{
  "arch": "conformer",
  "model": "self-supervised audio encoder (BEST-RQ)",
  "dataset": "synthesized solo parts of chorales (CocoChorales)",
  "train_examples": 39062,
  "n_mels": 64,
  "hop_length": 160,
  "input": "mfcc",
  "win_length": 512,
  "codebook_size": 1024,
  "mask_prob": 0.08,
  "norm": "layernorm",
  "hidden_act": "relu",
  "mlp_ratio": 3,
  "head_dim": 64,
  "fused_qkv": true,
  "qk_norm": true,
  "inner_norm": false,
  "moe": "top_k",
  "drop_path": 0.15,
  "num_experts": 8,
  "moe_every": 1,
  "expert_mlp_ratio": 0.25,
  "experts_per_token": 2,
  "shared_expert": false,
  "subsampling": 4,
  "layers": 14,
  "width": 192,
  "positions": "learned",
  "kernel_size": 15,
  "residual_init": "none",
  "optimizer": "soap",
  "beta2": 0.99,
  "learning_rate": 0.0028,
  "beta1": 0.95,
  "shampoo_beta": 0.99,
  "eps": 1e-08,
  "precondition_frequency": 20,
  "max_precond_dim": 512,
  "one_sided": false,
  "adamw_lr_other_params": 0.0018,
  "max_grad_norm": 3.0,
  "magnitude_pruning": 0.3,
  "max_steps": 6000,
  "batch_size": 64,
  "epochs": 9.8,
  "lr_schedule": "cosine",
  "final_lr_fraction": 0,
  "warmup_steps": 600,
  "weight_decay": 0.09,
  "adamw_weight_decay_other_params": 0
}
Rows from block 4 of a small self-supervised audio encoder (BEST-RQ), named by matrix and row number. Rows with one number within an expert belong to one neuron, the router's apart. Each number is 128 + 24 x the weight over its row's rms, rounded and kept within 0 to 255. All counts start at 0. Numbers have three digits each.
After each expert's rows are labels from the 100 clips, of 14976, where the router gives the expert most weight on average: "strongest on" is what is common among them. Only what is clearly more common there than usual is listed. The data: synthesized solo parts of chorales (CocoChorales).
# router: router (model.blocks.4.mlp.router.weight, 8x192, trained with AdamW), inputs 156-191
# up: expert up (model.blocks.4.mlp.up, 8x48x192), inputs 156-191
# down: expert down (model.blocks.4.mlp.down, 8x192x48, transposed), outputs 156-191

# expert 6
router.6:107142113176126115157131100132080132157121132142164101098138131117127161121109122106097101163154108113153099
up.0:093152128128128128129128124128130128128106150141116129131093131145146106128128102091128089156168114120128157
down.0:198126128128089143128128128136128128128128128124108139166128114164128125130174128150107128111118139128108128
up.1:133102128091123134160122151108128112173153111112134128128169096152104129128090132100200138128128150126108128
down.1:078130128137109083081128131128128117128157150119128108161072102128128128075128119131115128128101103113128124
up.2:128125128171128128150095112103066144094128128128128126165128153078159150164160162125128144094128115174145106
down.2:109128156122128128163137128165128113122102128113158158103128107076128152128081128157104120112159128115128148
up.3:106157128132146161128150117128154128134123128081096128118128128126167156148097147129128128110140131123143123
down.3:128152140118128124128088174151122181128173128128097110118128128128115128125126137146143172128147128117128117
up.4:096073159115128128172117136091082128175128128128151128128134128113128128112140128128128128139080107128143091
down.4:175128095128118170093112111192110102127103156145140134149123128128113124147128128128129130115120136128111140
up.5:112096128155142083128128128128133128143128128118164125128156091125139128099149128097081128128126118128128161
down.5:184128094141128142170128127113145128102128108128128128128098157128128070112113153148117117128128154070118114
up.6:106128107132102145167139092138107124107135178106128190162128102128185128119121128128128149125128107156166131
down.6:145143128177102181128190128128159128128128128128128115128112171176128139189147168124128101128160150136128144
strongest on: tuba; note G#4; horn

# expert 3
router.3:144104135137134143130135109128139136079111105138126138124178099142128128119158121105120142097091171132095124
up.0:119128128138128086155061128184110128129128128105169084131108164159151123128094117126148159129128128134150072
down.0:110109111122137131123155149128166064164154128128150128128170086128128128111111094083120145128128100117084133
up.1:118095112140128054128114128128128128103128137190114128085119128128128145141148072118104143128182121142137128
down.1:128145153145128138128128106128128126116168056090125128055128157139128101103111128148138128120128118132149156
up.2:107128141127128128100128070145128149093126128071128173169109128159065128174128161100143132128128131172171128
down.2:128119128110128091145128136121128160167111107164165143144132128132120072092128109194138110128083131126105151
up.3:128088128142160133143128128128128185140128128113128128161111128125131119113092122128162128170063112118156074
down.3:128128092128134128100128104154128124153136108168128143149113128128111110128090099099086128128146083128105109
up.4:128128128140152128128128128128163128079125178128128162128204103128128082155128128133165126128141140095065128
down.4:100128145123128194141113115177138151128128140128165114184116173183077131102128161151116116128119128123125128
up.5:128125124166128143095177116128128128128125080128128091100173158118103122128103063128082134149143124153128134
down.5:151130147114121128136126180164181144109149126149136162128140128128129128113099132108153086131174084170128092
up.6:128128100088128128128132076115128107174161128107100075147148128116139128128128158148136108124147128150152181
down.6:101128142154144171167159128128128113137128128116177128173108128083128128170144128109128134172118103164153128
strongest on: horn; note A#4; note F#4

# expert 2
router.2:104140116121134165130124124174142124098126108110116110088139125146094155122141142111100140153075182109105169
up.0:128157090128111150132128128120170160128134128100110136128148087105128128126109157125120107114143128164151165
down.0:128128119139134083122157128154096116093100111128126166097101128147144129132128119096176158072128134112175119
up.1:092133095128103107116175121117120085105113128125128151127141086125128128133130103142105128155150145167128136
down.1:142138152162084180109113124128099133128133139165124113074150128101128099128140135086148128128117124139159120
up.2:128128095174122128110110128128129145128160128128098128142128128164128128115128109128156128136128122106111128
down.2:145111095106128111085128137128081128095128109102128089128144130142141140104128148116148128128128128098172091
up.3:135128163118120116188128121116115128089128128145128095129162128104184128158128125151161153128099128128118128
down.3:110128125142153128060162133143174101175128128128125128128142169098168128171128140092118128156128146128128098
up.4:154153118129122103128128098137135141108142128124153128142128128094103133177128128128128106128113087152128113
down.4:139109186136156139112111131169128158114108128128128128128055128128093155128128143127193128128105128094135080
up.5:128128128122128112111139155126112107122163128128079128077160098143128155078128128166128098144140128155100130
down.5:128135089128128128148169097137077104110105128130104115161143156142083117167105124103128116128081130119165173
up.6:110128109144128079128099143169115126128128193162141134076118128128105128155128171096142128107116113128130157
down.6:101073126128096151128145102128090103114124126128090112129128128155167128095144128128176087149128124138128102
strongest on: note A#3

# expert 4
router.4:116135104148144124151144138123116100125170159137116119110141115151129131148115125129159135108129096106144108
up.0:101132097128132101106106133109164128105136098161128058128093148134160174094128128128128142110128196133103128
down.0:128085128119128128159127115087128199126161128106138158128128088096166054128128199084149138128091094194144151
up.1:099090084165148157140188118130168123161187148128187171143128110128128150169132101109128108119128128128157128
down.1:102149193161109142080128169128142128146152128107151100119133129122112168090068163101128153127144108102098105
up.2:128128128103118101128128127128128128123128182111120160113128105141128128128128161082154117128104165100128137
down.2:119131128128148139092095098166128128128127128158117147081155095128134113128132082099136132188128108186098119
up.3:132123128110141128166153162128128123106128113111200096128092104128126184112137124128152155128116115147105128
down.3:128090119141128096128144167125160128128176128128143108125144128163129128165116135128128144096124176072129128
up.4:092108133106128179128135084128088125128104063144128102145151133128128125124079135095129128142177115082113128
down.4:128135145117112128128128116146066117152145129105105168142128160095107154128154112128106100115087123169136170
up.5:122160129152116153093131129128146126118139131128140091123128128081083095106121109128143113128128128128080168
down.5:122128128097128123128145123120142116108128128128178128143107128128110128168128155128172128151123123163122142
up.6:122120141120123140140137123131107128128139088128128128164134125105128151100128145095129173128128111128139099
down.6:098120128128128215098128166169130098167149128128090128128093128157105124152128169128107107128074137100115128
strongest on: note C#5; trumpet; oboe

# expert 0
router.0:109117162110139103107130174161071145191112053135126150148177105166147161099108099120129120127127144120090089
up.0:128128087163128117128152093099128128098128097185128128128134126128134110110137086095130128164137146128124111
down.0:157128121079110128186121129128143107107128128094129086128128150094116114169128102097143165147140138157128128
up.1:128123143109147138146175166165177146114070117128122128128128096095088153114128128128164128110132128120134096
down.1:134114097197084128128128127153103143128142128090094144117155133128128140152108119102128153150104100128192128
up.2:102157102128165070143114152128100128166122128135128144143143162128128137083168069112131101094128109126120128
down.2:119125128091142128147115100087128122167107123092084132133114177128128106134113100104144174113104128105155128
up.3:168175168088128130128128128128128131133128107128179145155128123128128103121128117139128102128131128105106164
down.3:116119128128116095155120128088113084148128127150131128135108157102101128159128160128167128128172165144133128
up.4:149140131104128154128128192101167135103088163118137131152149108089086148149142128080163088139151128128156157
down.4:072137131159142128135189118202101121147145128099136102157128118120104184101154129111128168148128128128163084
up.5:115128129128111097128128115160096140161130128128128111147082128128100137110127130128176134117189178145170128
down.5:148158128088147128150097116153128120076128124081152064154126110162162128114153121149098126128128128128128114
up.6:079148109132105112155128138058128128099134112117112085090128085128128082119122146140140142142144153111148123
down.6:128106161132164141081126144156128091128155145140128097100072146165128109084105128100125133128128128105144128
strongest on: note F3; tuba; note D#5; note A#3

# expert 5
router.5:170087130153110112117106146125144099110137152096163114120138135149112154118159136137142093119152111126148142
up.0:116128134143069144128128113128117129190142129104149107166093136123097128102128128076157085128072144125128128
down.0:128156165094128102128122135133125136138128167174095145128159101190086116128112117128086128144128098145143140
up.1:179148121099128074128156128140150121103085140128142079128097100099151116149147128098107122128128134128132095
down.1:142118128085105086086134103128124191149148120128107098092121148157162113105157106157128128139128181128117121
up.2:128127099101128093129140074137158158128124128123162128112128128132134145128128147108128085116129161109192128
down.2:128136161128128140107168151062128123160114123128112128115170130143120104128096116120114088142152127111078144
up.3:154091122093151156139128098155114117128138128128128120164083165128128112113134128151148148115084128168128128
down.3:146157128143154093128122128170128165128150158116131128112130135115130153174147106087106155148120082128110104
up.4:128079120110105063121181165126128145176154128128104125142126141145121128136090139140124128081143167147159162
down.4:144128092114128128133092128116102128116182138155121128128128160138128128089153128128173120135128170099156128
up.5:168125080137094094155120168097120128128118114088128101100107084128128132127101157145128128183130138152128102
down.5:128128115085146128128114172077133162156097128169106122115097127156128128143146162135114122119113142134099098
up.6:083092128143128128165175128155156131084165109145128148163108132128102124128117128171114128103128150126128125
down.6:118118096128179128128128128134100115102090128172126050140131128128128119095122144081143097144139151118135160
strongest on: note C4; tuba; note D4

# expert 7
router.7:161139129089138140133141098120108128132163128117110120116118101131112115084127147150139168119076194179133116
up.0:132092137112128121114119187149128156135151139142128179138135128184171097151102150144111139142122156121142134
down.0:132128088181136177127080103144128089128095109161128132117091105136173179128128106088144145128160183128102055
up.1:117126141128128148128093081092148084077156105128142139148097128079128118115147123171154152128146141135128109
down.1:128085086104116077128128128102146119164128104112131128138158155128128128124128114138102142128145097177128128
up.2:128128072135164105128174145128155105153124128081128111142115127104129128132131128128128122162128159103115128
down.2:154134111117131128128128179193128128123134116182156141097104072132110121148128154128098125128146126133132170
up.3:128102128128143128128124128128128136072143131128148128123128162108094128134088139128114113158139162128115191
down.3:128128087107131128128108157128119128134128131095178152128128136122116056128128128163128145128130131178128117
up.4:141177128190149120147139128128103141114106122095116101120104110156134128161128128157163112105099115128128061
down.4:081117128128128158151127128092105086128156140106165121153123128128128102128128174155128148159128115128105139
up.5:154163091136149121113154102128166161123127152128167128128128128128159092107128128128143115128128155154128140
down.5:128054146128162128179128128128128088154128090103099133128103128082081164123115166161128178128147086176152087
up.6:151105120128152125151125138148144150128159176086151082146135128163112093149097123128138163128135128127114135
down.6:100144123128164109182143109149167141169128121128128179128103136128121097128130111128147108148128128108095117
strongest on: note B4; flute; note F#5

# expert 1
router.1:093131121112133151171132117140162116159149121147122139088123146141146134120144105115120156086122113158165181
up.0:155104128065128102128139124128149157089128158128128139128099108128142107128089134144127140128080112086128094
down.0:109142128163089128110165135128069128138103193156098097091128169128149128130124153128128092128081128128094128
up.1:124125072128142120124152108128128132174147148128169128128137128160128137115151096149134126148128151128163128
down.1:120153149128080108097128146130136147151148143121137128113128091128128128128129128128130128117128128107128128
up.2:119092049091149205128128128148122143158128128170081159149128128141128170129128128117160143128128080128177112
down.2:107168162128134115143128128129128139128104117128128128160128128144109128177101111117109144089069064128131174
up.3:128105100073108107128156128109134128128139180128128111122141082127135128121133121128111077153056128128127166
down.3:128164128102184128123128104128128128181130116118155128128173128125128128164132128128174128082128128088128128
up.4:105158071128158099114123150112109138128119128115140096128090162108080127128120144150128128155077138162150097
down.4:128091126114116160146112128136165158128115112107154108128128128130131138131135143147176128128109110083145106
up.5:095128162146122163217128128137128128134118118093128113128128153116099128126128128128117098112150126124102128
down.5:128128125160123110128075136128140156128128094128091145095090128128150090094146159137097165128128181106119128
up.6:119128121165069129117155124128125158153184140133139159109128120186144111104074128128145130069093128086092129
down.6:153128128128179121128123128131124109124128163128108128135154128091106167198129130110114128091128076128083128
strongest on: clarinet; note E4; cello; note G3