Weights of a small self-supervised audio encoder (BEST-RQ): 9.25M parameters, num experts 8.
Rows from block 8, named by matrix and row number. Rows with one number belong to one neuron. Each number is 128 + 24 x the weight over its row's rms, rounded and kept within 0 to 255. All counts start at 0. Numbers have three digits each. After the name is the row's rms in percent of the matrix's.
# fc1: first MLP up (model.blocks.8.ff1.fc1.weight, 576x192), inputs 0-95
# fc2: first MLP down (model.blocks.8.ff1.fc2.weight, 192x576, transposed), outputs 0-95
fc1.239 114:128111128078126146128124117145136116128128128166108128128108167128059119094128128174128166128157128151135133128210128125128128122133100154134128128115167118097128155147170151147128097128126139097117128128113089145113128161076128105068145128149180128108112119151128128128129127086128130138
fc1.240 109:128095133119128050103151128129118128128146111143128149128128133128128128128144127199128167102128144141128156128181128169160103128159128132189128128081160137128168144131124120135128098128111128068128116104128128113117128128134128112128095135100081114123128128116139160093092114152108128069
fc1.241 120:121133113115151128125090104182126129169077148128076106141153128126168074095149161120123163152169127114128145098096079110117131121128128128146128094097128121083134162115128120133114128091111128158136128150089121131144107156114179128078128128128113127134147110088107093155128128094137120137
fc1.242 074:128136128116128121139099094161101160151151128139132167128142040128141213128136128136153175128170156123172144169177128165128092129105075126128146128135122139149176089121128136165145168164160128148164100128128167173128128152128206162128154104128116116128118128110133128128153126128128128128
fc1.243 066:124101128128143128128118084200173146136108097102128141154128099128092192128157156123130154128167128128088128128155109128147113147134115171133128102096128090187156077128188158157105128143128128112151147171128150137107128159084136120134128167087179095128128128128115128128152128128130157137
fc1.244 117:165110079145083128065080122171090112128120114133097137138151135128085123114061121171106153128092150128113138128096158126124087128128123100091107128151131128078137095148181145127129126156128117114139128114159118086176167152135119171128128186101168138128174128128128164128134128128150123112
fc1.245 122:104089128136184128090156151151172128152114114149129177112158113175148059128093132118095128117117148128144131093144151128105096128128128155083158128128128093154137072112132128128156128128134111129131128128128128186130140087133148150106157124087128128128128128149138159128104128123128094092
fc1.246 112:190128126155131108138134115130128118149102128110088143128128128147107145129097114144137184175153128145128102128101123128088115128130128135128118145126124128128186100120128128134128098128102128111153116124128179144087128128116122065155128128130129124123146156128143128187128093129133135128
fc1.247 093:131165129128128107128128128142152146128178100146141128128128113100106128107081158102127128175146137097102161082098074111188150130128177119128128111128128097154144151150138088128128111128128128125162120106107095141129115128106144086128081086147108128064128128135123128134118099128174128138
fc1.248 113:124125120128150083117131178149131128122118143149128128138128128121100137170148128134128086082105156149128128128128128105128130164116128128152128117128168128105128132145133138198128148128076151128128130095103128142087129151141139114153076100128128157141115128125141173098128128077135128128
fc1.249 069:156148120216104128131131105184119091125155128163108074143128127165155147138096128159107167147127131128134128128128128169155089210168117113110128128157128146128090122136128128128128163136125128158128106128075157121118128159128161094095112146128126128128113128136150152155144082128157132166
fc1.250 099:115074171128128101128128175128073128151137128128136140168128118104101145142128174128111172127152150145141172124128165120146128125128115128163153128107120165167105145128128129128128161161157131075154116134134128128141187128128128145124077168095126072088123138123128117099093184105152144109
fc1.251 115:168132075123140128137128099128134110128128180128128158128160121177105128115130128128138167152184078123111162125147107145143082162143111128141128196133128128128158138122093081128127128130128105088187101128089128107122127128082128128128108119151128066128128079128141160145176140127128128139
fc1.252 071:107145123128172148116120090145139128199106128153139128128128128128095128128129104146128128128152129128105180113142128128145069144142099128153128128128128139158128128078128128165210103087128086087170087128157128139128201133085146138128132161133128128128122128138123128128091103177109107128
fc1.253 051:128112128181149120128128091164128109157109137114138087138133128112097154096128128144128128128171149140137128102128133177128071128128128128112193087150106116128143173128148128129174116128093140143128130117112102139147129156128120128100128149128150128131127128100169128160128143093142166128
fc2.239 113:128165128102113128098146128128156148084132117128128144133128128164169130148122115135136104128160115075164084128148128097111118128128128073126111113128160128090188157125141166128207129106129167126128128128094093146125175128188128083147119143128128085152180110118175101113085116128089128092
fc2.240 109:081128128100128128128103162178120128117128160128145149107128128103189153128107151128128128078110150128107157164106150128125128096154128088172135113128066128151128081128080119144128128130128128159116147125104146132132107128151128128136110128087114108128159177150103111128138128128161130085
fc2.241 116:128128119116162091122145175128113098104128097101117189138128128158129148128128168102103097117128096128070128127120088169108128092128155087153148109114174119128091117108128115130119128141128067157118128098124128120128168119140129128128129095128153128164128139128128142097124094096092075145
fc2.242 080:096105107172113149152170128140128119087128081128072179148098128128133108080128091128127128128128113143070128128125130097106096135116128128135107112128128169128128128160129155083138128102128129128128128105109136128128134165128088075128173141128128165128128111143128178103161128128089183076
fc2.243 070:139176094133161128128123134128095137128155103123110128128114105128181128095135164153111081116103161128130082084085139128103128127128146108103162148128164128103131118128124128118128126128128128156164139153146128111108148128163166173173101093149120120091115137128128124114128150137086170139
fc2.244 111:097128089148136162125116128128121116132099128103111128128128143103120138183133163103135128128128124113128163098132128150128128155173128115143128131128131128101099128189158092140142128128131128118118135093166128178146128128128162128169118128126128128128128131114115102135169151113102140080
fc2.245 122:128132128115128157148078128110128092145128142145104165128119128116128101119090162146109153128128104156166170128109128061118128079128145149154128108188140128109159114091128128184095128128128151139128150163106126159102185127171128156149080117128113128128167118145110128111167170134107099143
fc2.246 116:133132154128131134128129178185130111128128145128125128096114095113187117128090086143128128132149090128166128128153166141109112116143136089165118128128091169106184129128102110107135145128128113132128128128100082128169128128148128160166122124118175128187158130151128156134128163159128128121
fc2.247 086:096157116089143102149147112136100109123096156168100163178128128112107105128098116105097128128093128128124166163128174128103111110150085097136139128156121131154119093118134182085152160112092136128118128138160132116135128177128128180128144116128151140128128159128128138099150102128128128115
fc2.248 124:113108162103068109082110161125094094104174151167130156152103100128091102128140105104128128099070128189122128105121178107102128124117128128161134136160105179083158121088128109120132136128133128108153128102096143122135128136142176131128081151129158104128128077073216128128132128111111128076
fc2.249 074:128128064088155127144109128082109128124157159154128128147113104094128174143128128128128128128149095172128128095128128135095141096172128162128091145128130128149094179128096128128096118097144161128128143128128070128131175140128141131157128090119088131145123128120131158120146168128148094128
fc2.250 101:201169142128131144125128141128146121104128128128128128072143128099128107155117128107142128108165197128097103167128128128128128134109090088128128129133148138099162111142079128077152100146102128153160101128092128128163122130113133093124134074102152128128154128128146128128128124133086128162
fc2.251 124:114170152139128056105156148131128145159128127128153134128094102143128132114114128142128128128075072180102124112102128120146128093129160144136128119128159131085126127142128105128128117125139128119155123153145148080157175136167128150128153180105128151143128128118119128104170128101103199136
fc2.252 077:084111130128129128128128128128128143143108138161149087128176121100112128128151082113128149174155154137103129182130159083128128147128155128138175128128128090169128090149128193113118147128158103154128123144128088163161116128094127128090124096158135089086128128128079128109132168128121080128
fc2.253 053:152140111115143107128128180139128178128128139076099131147128186128140112133121154118128141103128106113139115103115118107136105128128156132141128132161128113134098105128089128207128128145148103118107128128072135078144138092128075089141164121172111156128137097128093143086162152128107146108