A small self-supervised audio encoder (BEST-RQ), trained from scratch.
Training: soap at rate 0.0028, 6000 steps, batches of 64.
Rows from block 2 of a small self-supervised audio encoder (BEST-RQ), named by matrix and row number. Rows with one number within an expert belong to one neuron, the router's apart. Each number is 128 + 32 x the weight over its row's rms, rounded and kept within 0 to 255. All counts start at 0. Numbers have three digits each. After the name is the row's rms in percent of the matrix's.
After each expert's rows are labels from the 100 clips, of 14976, where the router gives the expert most weight on average: "peak on" is the class under the peak. Only what is clearly more common there than usual is listed. The data: synthesized solo parts of chorales (CocoChorales).
# router: router (model.blocks.2.mlp.router.weight, 8x192, trained with AdamW), inputs 0-191
# up: expert up (model.blocks.2.mlp.up, 8x48x192), inputs 0-191
# down: expert down (model.blocks.2.mlp.down, 8x192x48, transposed), outputs 0-191

# expert 1
router.1 105:115143099101147083162175133088159093135120079163060113105131151109120139096141118129087174168119116097131140059124130131108135130114131209135115139094149155116063139094137131153125183175152096059099094108137100128131110129088143161175134148137068118078103098178150150182149164162114145188115191156133192104156192077148093160092137151137111177149118167137125121081145212197107135204131098086102155080192098144132099150110154135112156116147142054071081138163157104128116140110104151141166147123126111112118139126092145125101187152149160172162145066126065118110123160087108138142
up.0 102:139224146077128075128169156131158157211107120128159118099148108157128128128128128149140113154098128101128128149126093194156128128162194138159155128128139131128091139169147035093128086191138128135105147079186172152132128128144128153128128128066080053128168084162142132128128128105152128190157128143097153075087073161120080128128128140128128128128128098101156144118141126128111148128139085145192128160128096156128207147128095124128163178090190101128128145176011128041088163128071128128121128121069128128128140105128134186128084128129167108090128093191128107124128161158128090085
down.0 107:200113128181178102099128164128186170060087156114156128128098088075097135136128139145116173128168204101120152128066127128163128083170128128081100128165130208115194142151128132128121128098145181128128128186076197128153175128128108128170063065172162128128060128128128166128111150077166127171128084124178056128128128172110128136128094090150128128174081145128128128128096167128122066100128063128119128128128171153158128128153046128112169128104098143158172189057125155128128182155098084128128128168154081114128140128128144128128063168122128090117081140174128155116153128121126154110
peak on: G4

# expert 6
router.6 112:082091123148109214182105151133092082087150134099118160122117115134111166124121084083154103170155135161175092153165152104154087071118089087131117170136069139125163177145154108154078073112103121123174158106158106123097187143094133103102135113140189159136163128145104145097125148104165131102146082073195190150131144124074174139163108124042176114116123128099120110069130125136116141124117123104102182199081139162164110139151151057127119180160098149130156149141120144108202153160141122095188123136139152100086078103141092130154121112123140126091103142103100091145077069066148154065
up.0 098:091128185128194100161077153128128063077155153170174122128128069136128128128128140126128104128128109128055085147142128128202113101128128128152108154157109120128176129157128120082189077140128089199128171119128088174128206053112128128110096128156128100166128189112132173128210132125128118087180148117164146076128128128128089105083128085180106128128101167105128163131083119128128194148086128130128106111146169128128130100106128102128200153079128128186178186185079128119084120175128128143072137128086159149138128128086107128128128091139078111128137243128113177128093125113151128160
down.0 099:128144141059128173129110139128108128128120068132094134128125179083145128093128128128091163059189142165138128128123051118106159093105128128128121123145076128105159128180143078099143161128128126104161128094128112147074128188193128128179114084178128128118128128144128154094151099105045128055128152128095128128081128128092128128128078118184084198163128116147082140128128116128114210125128150164150128128125141131171162138167055164164083050128128150128082160169102217172100083171128150111128075087179060128128159099128128131141113135128201161117087136166085163185124159138128148098
peak on: silence

# expert 2
router.2 099:160154106131136112145096099169123121121078132107175089155127131089071131062134187143168153148096073158105162084176136136076126144150117149202167144123074138165101135126139136110167115086095150127137116172149181066154190094096112164183160104091095147101131112168103107148194056179082167114198140112152129137113179113155129099146140138120107184104163143097106133122140104130180151169075149120110097093123146105145151179116153136106135193132187146117149102145198116060098121128159076099078164140119154088135146147124168138112084069150062113129134088141163138121178087124082136130
up.0 111:158128156148101168057148128094128143198089118152095128128121102154128128086128128132128156089101128128090223075164128128178081134128176165107091179167111124105112094128117090211173130111128064140128129128106088096128126164151114124147183128057091111177094128128128221127128086094122175080120195128128139195128093128174128076128103070127118133183110133128104155153128146079122144183137151031158150121128128142128129113093132128128130128143052155178128126168128162224128123128184122124149151167082095156130165062128145130144128128113121128128128115128134088097193122099128124157
down.0 106:148128128128079200146090089141130128167128128142109111128165128075130128129160066098128108141148140135128163162135150049086124157128140118130144130016128160128167159096128165128158128168177168050159104154148110128137128058158148160130114156174195114122170157148128077128204109128105101167103128085193103128128092103099139128114128128115118123134128101194064128145099128176128095128069121123128128128062117128155128164174128128180108104075145135158156140099112184064116128202139212208114067128138097098128155084130101128131084128093168128153154184139167096128119175135119137135
peak on: D4; A4

# expert 0
router.0 093:135126137124121107117099123140154146111153136111170088141119091126089113146129137093083115095153100154151146152115142150094171144071147054121112150115196055137136124142127078177115203137108166133046125118106144106109123154193161131128128202161100090163078157100120087151109124101098167120084092101114174105159129109187135074157106132149117108106097133146115142161129172137089058195142161200123126132170132135067184148129123120071088159114139173180150101099149179140160135145105108162070125126126065130176091136110149146104098101156136091146190067181063096154090132106171133102
up.0 095:172128128095120147143181095128128128128131168074137075063128099114128128132128106106222141097128194101128118128134128082128136154181166128167128128115128090155128175147106170149176128094087115045203029123107128151128128088136181194128128169156128140112128117128122116110120128128217115073134128128128109128093153093186128128105128128142116128165210097130091128152069128144132120089147128149128176105151183186101128156139202128128128117039161111128134115128123128114140128116138088128128152186227128170048178106128101151171147179105148128128113128128099176087128128128167134123
down.0 096:073148118163128128189128078086128128137143128128116131102104113149167192179101182164168148128177128128128145147061114133128128101128231074103105142078128161185058023165122071115091161044128125128107098128160126128128128128128128128153155128103128173109129128134128085052167128126120148090188128128157142126205129128211156096109101139162086088119072128083128128128087095128163041128089200118128128092128089145120128097122185162128181128204156128183118128128146095137129078136128128168128152128142128128096128119128175128156128128128128115144128128097128176142122140083091117133
peak on: B4

# expert 3
router.3 100:130121090155124108116090177122110147139143205167168093069124113219155138151168163167103165107152136145130115105169164110157122174080168125126102124121073148127105146070095102197177167108149161071099123131126083132163080142103134166092117083150152109170093078113153168105098146163149159087073124165099125085104147131093142108136129099130139177072102116120144118131138190121187105168050158176175107142181156077101166181103113157133142133147104149090151148084151128168139102133136131145129150131084086082150109139079189112090194144126144115138120197136111146129079192112163125144
up.0 089:000102151128108081128128112128099101128221128128128178123107152150128128166103128107128102144176128113151128128123128128173156128089147128186128113148069172099156166130084137115104154188061058128153128128084144099091118128084108128146084186152128128190128128128093128122150059128088128126152158150098079187174128180104092177101097159128128131169128128128128128197069128116210128159129122166192079102057164182128166117128058128128128123107182178157128185158152108125133118128087157103132145148130190128128174093165128133128158074110128127128142128151128108175128105114128128128
down.0 093:128110085117119116105105079065128162104176181138094113122181135129085077100128122193080181177128150074146128084128128178085128186128093128082120068128128156128138093128109128207176155128159149076047128115167094077128142092222128128123115182180128186105130081128128117109128209128095128125128104128087229177134128125163195128123092161128128163137128128089128128153075110118128196087120103128128128098138059113098158138128132174085098128144103152125113128128075128097128128128156160128138145128128140105128128128094128176077174154090114128138128112128170103074094136103082086109
peak on: C#5

# expert 4
router.4 096:136155140148132112128103111110132168095147172134173177116132157083096132075137146160131153099092169064158094188207122101069161113200116100119069110161110106155082093068206120112076100151079114166087161176070134154140064185161099128104152130168114135116111139171116084141104137119069153160081073169155132079107088124112081096127158147174150080154153099183122122131162113169145159143137099158140136113135107153095147162111075144204107130121150093154124059075117110122156105144071097145127091159156168102151158179139100088158127117138124081131146098105159085120129127120144135109
up.0 101:116139128128128078128118114084128128094128087128143128089141123125067145150146156152128171170117170128128135137128128103169071073212100046123172128128129184171092128108128128106128181157078128128055128123178166128114131128128139128117128128146161065128193075124118137139088077128152093128128177128109113141182128090091128129178162128072128177149147134129128128128104228180091111129138075128084128128128097141128162115111128075128170111109132128190146075091128130128064160137090142089168128056128193205128168079062128128111158097085116175119128128145163128028147093138128128136
down.0 100:114172205128128064128083128100128115128159128168192088153115057146085178108076128109164089058102138140128140121128128087139128098166128113128073086128082129128159096128142128128094141093156128128173090110130128185081041030122128128128128178105119112128094168173097108183170126156128119075143086109152157128111128135128142121089093113091099128077128128047098174131101041170143092128160131173128149146054145129169128091128128129179128096099119185128101128090128066160128102120040128135119119178114128084160128122172144127128087067128099131133128128127101128164131099128183128128
peak on: A#4

# expert 7
router.7 104:126149116123137125167172124120214133141128116154154206144059191065145068146159125085122103133137150137062160165041076108105133170117107109134199082122199130076136084139143035149100109104201138096113142165104149136162144135157111145104127113140120110075127052122128152160155157103074141155106132145136127147117151144135142126129109122087163133162103131164103151107147063100077098179164175131111150083156136151128140190107134120173128097122131120172133123163107132155123131157118128136055145075113118164139164131136168164095113140147148111100083181115132124109099167132162052178
up.0 105:128128089158120138128128084197135083116120105128191121167114128142128098147128182142099194151054106136128186128079089125137109197087128111089225099147128132078186148128172100088137163128190145111128153076128122173128138128128128084119128128128105101128107071113149085156124128139119128116128112079128091128128128147128159077128101158128089178128181122141128163073092060088159128089190128184118128081098117189158166174140175128129128181128115128141078104128135102128157191128128128088091066170128137122071128128128181107128076123166128083128232092128155130173145152128078128128
down.0 102:083128159128069083128154159109128135119138132051108104055150169168163142128072083127129128134124091170094102128126056159081174099189155153128120128127128128128098128128097069076113128152172128128128115128138148148176111078133116128128149148088128128095150057122160198070128086128144203128094135128074117128129107121128136162108170100121140137108148128176103128128159124078098201128066107075049128141116117089150128128156156162153152128138128175170169128143142090152154128184107128128129089136105070118081164128128128064128116128128128190146128149085179096146002137094086104151
peak on: F4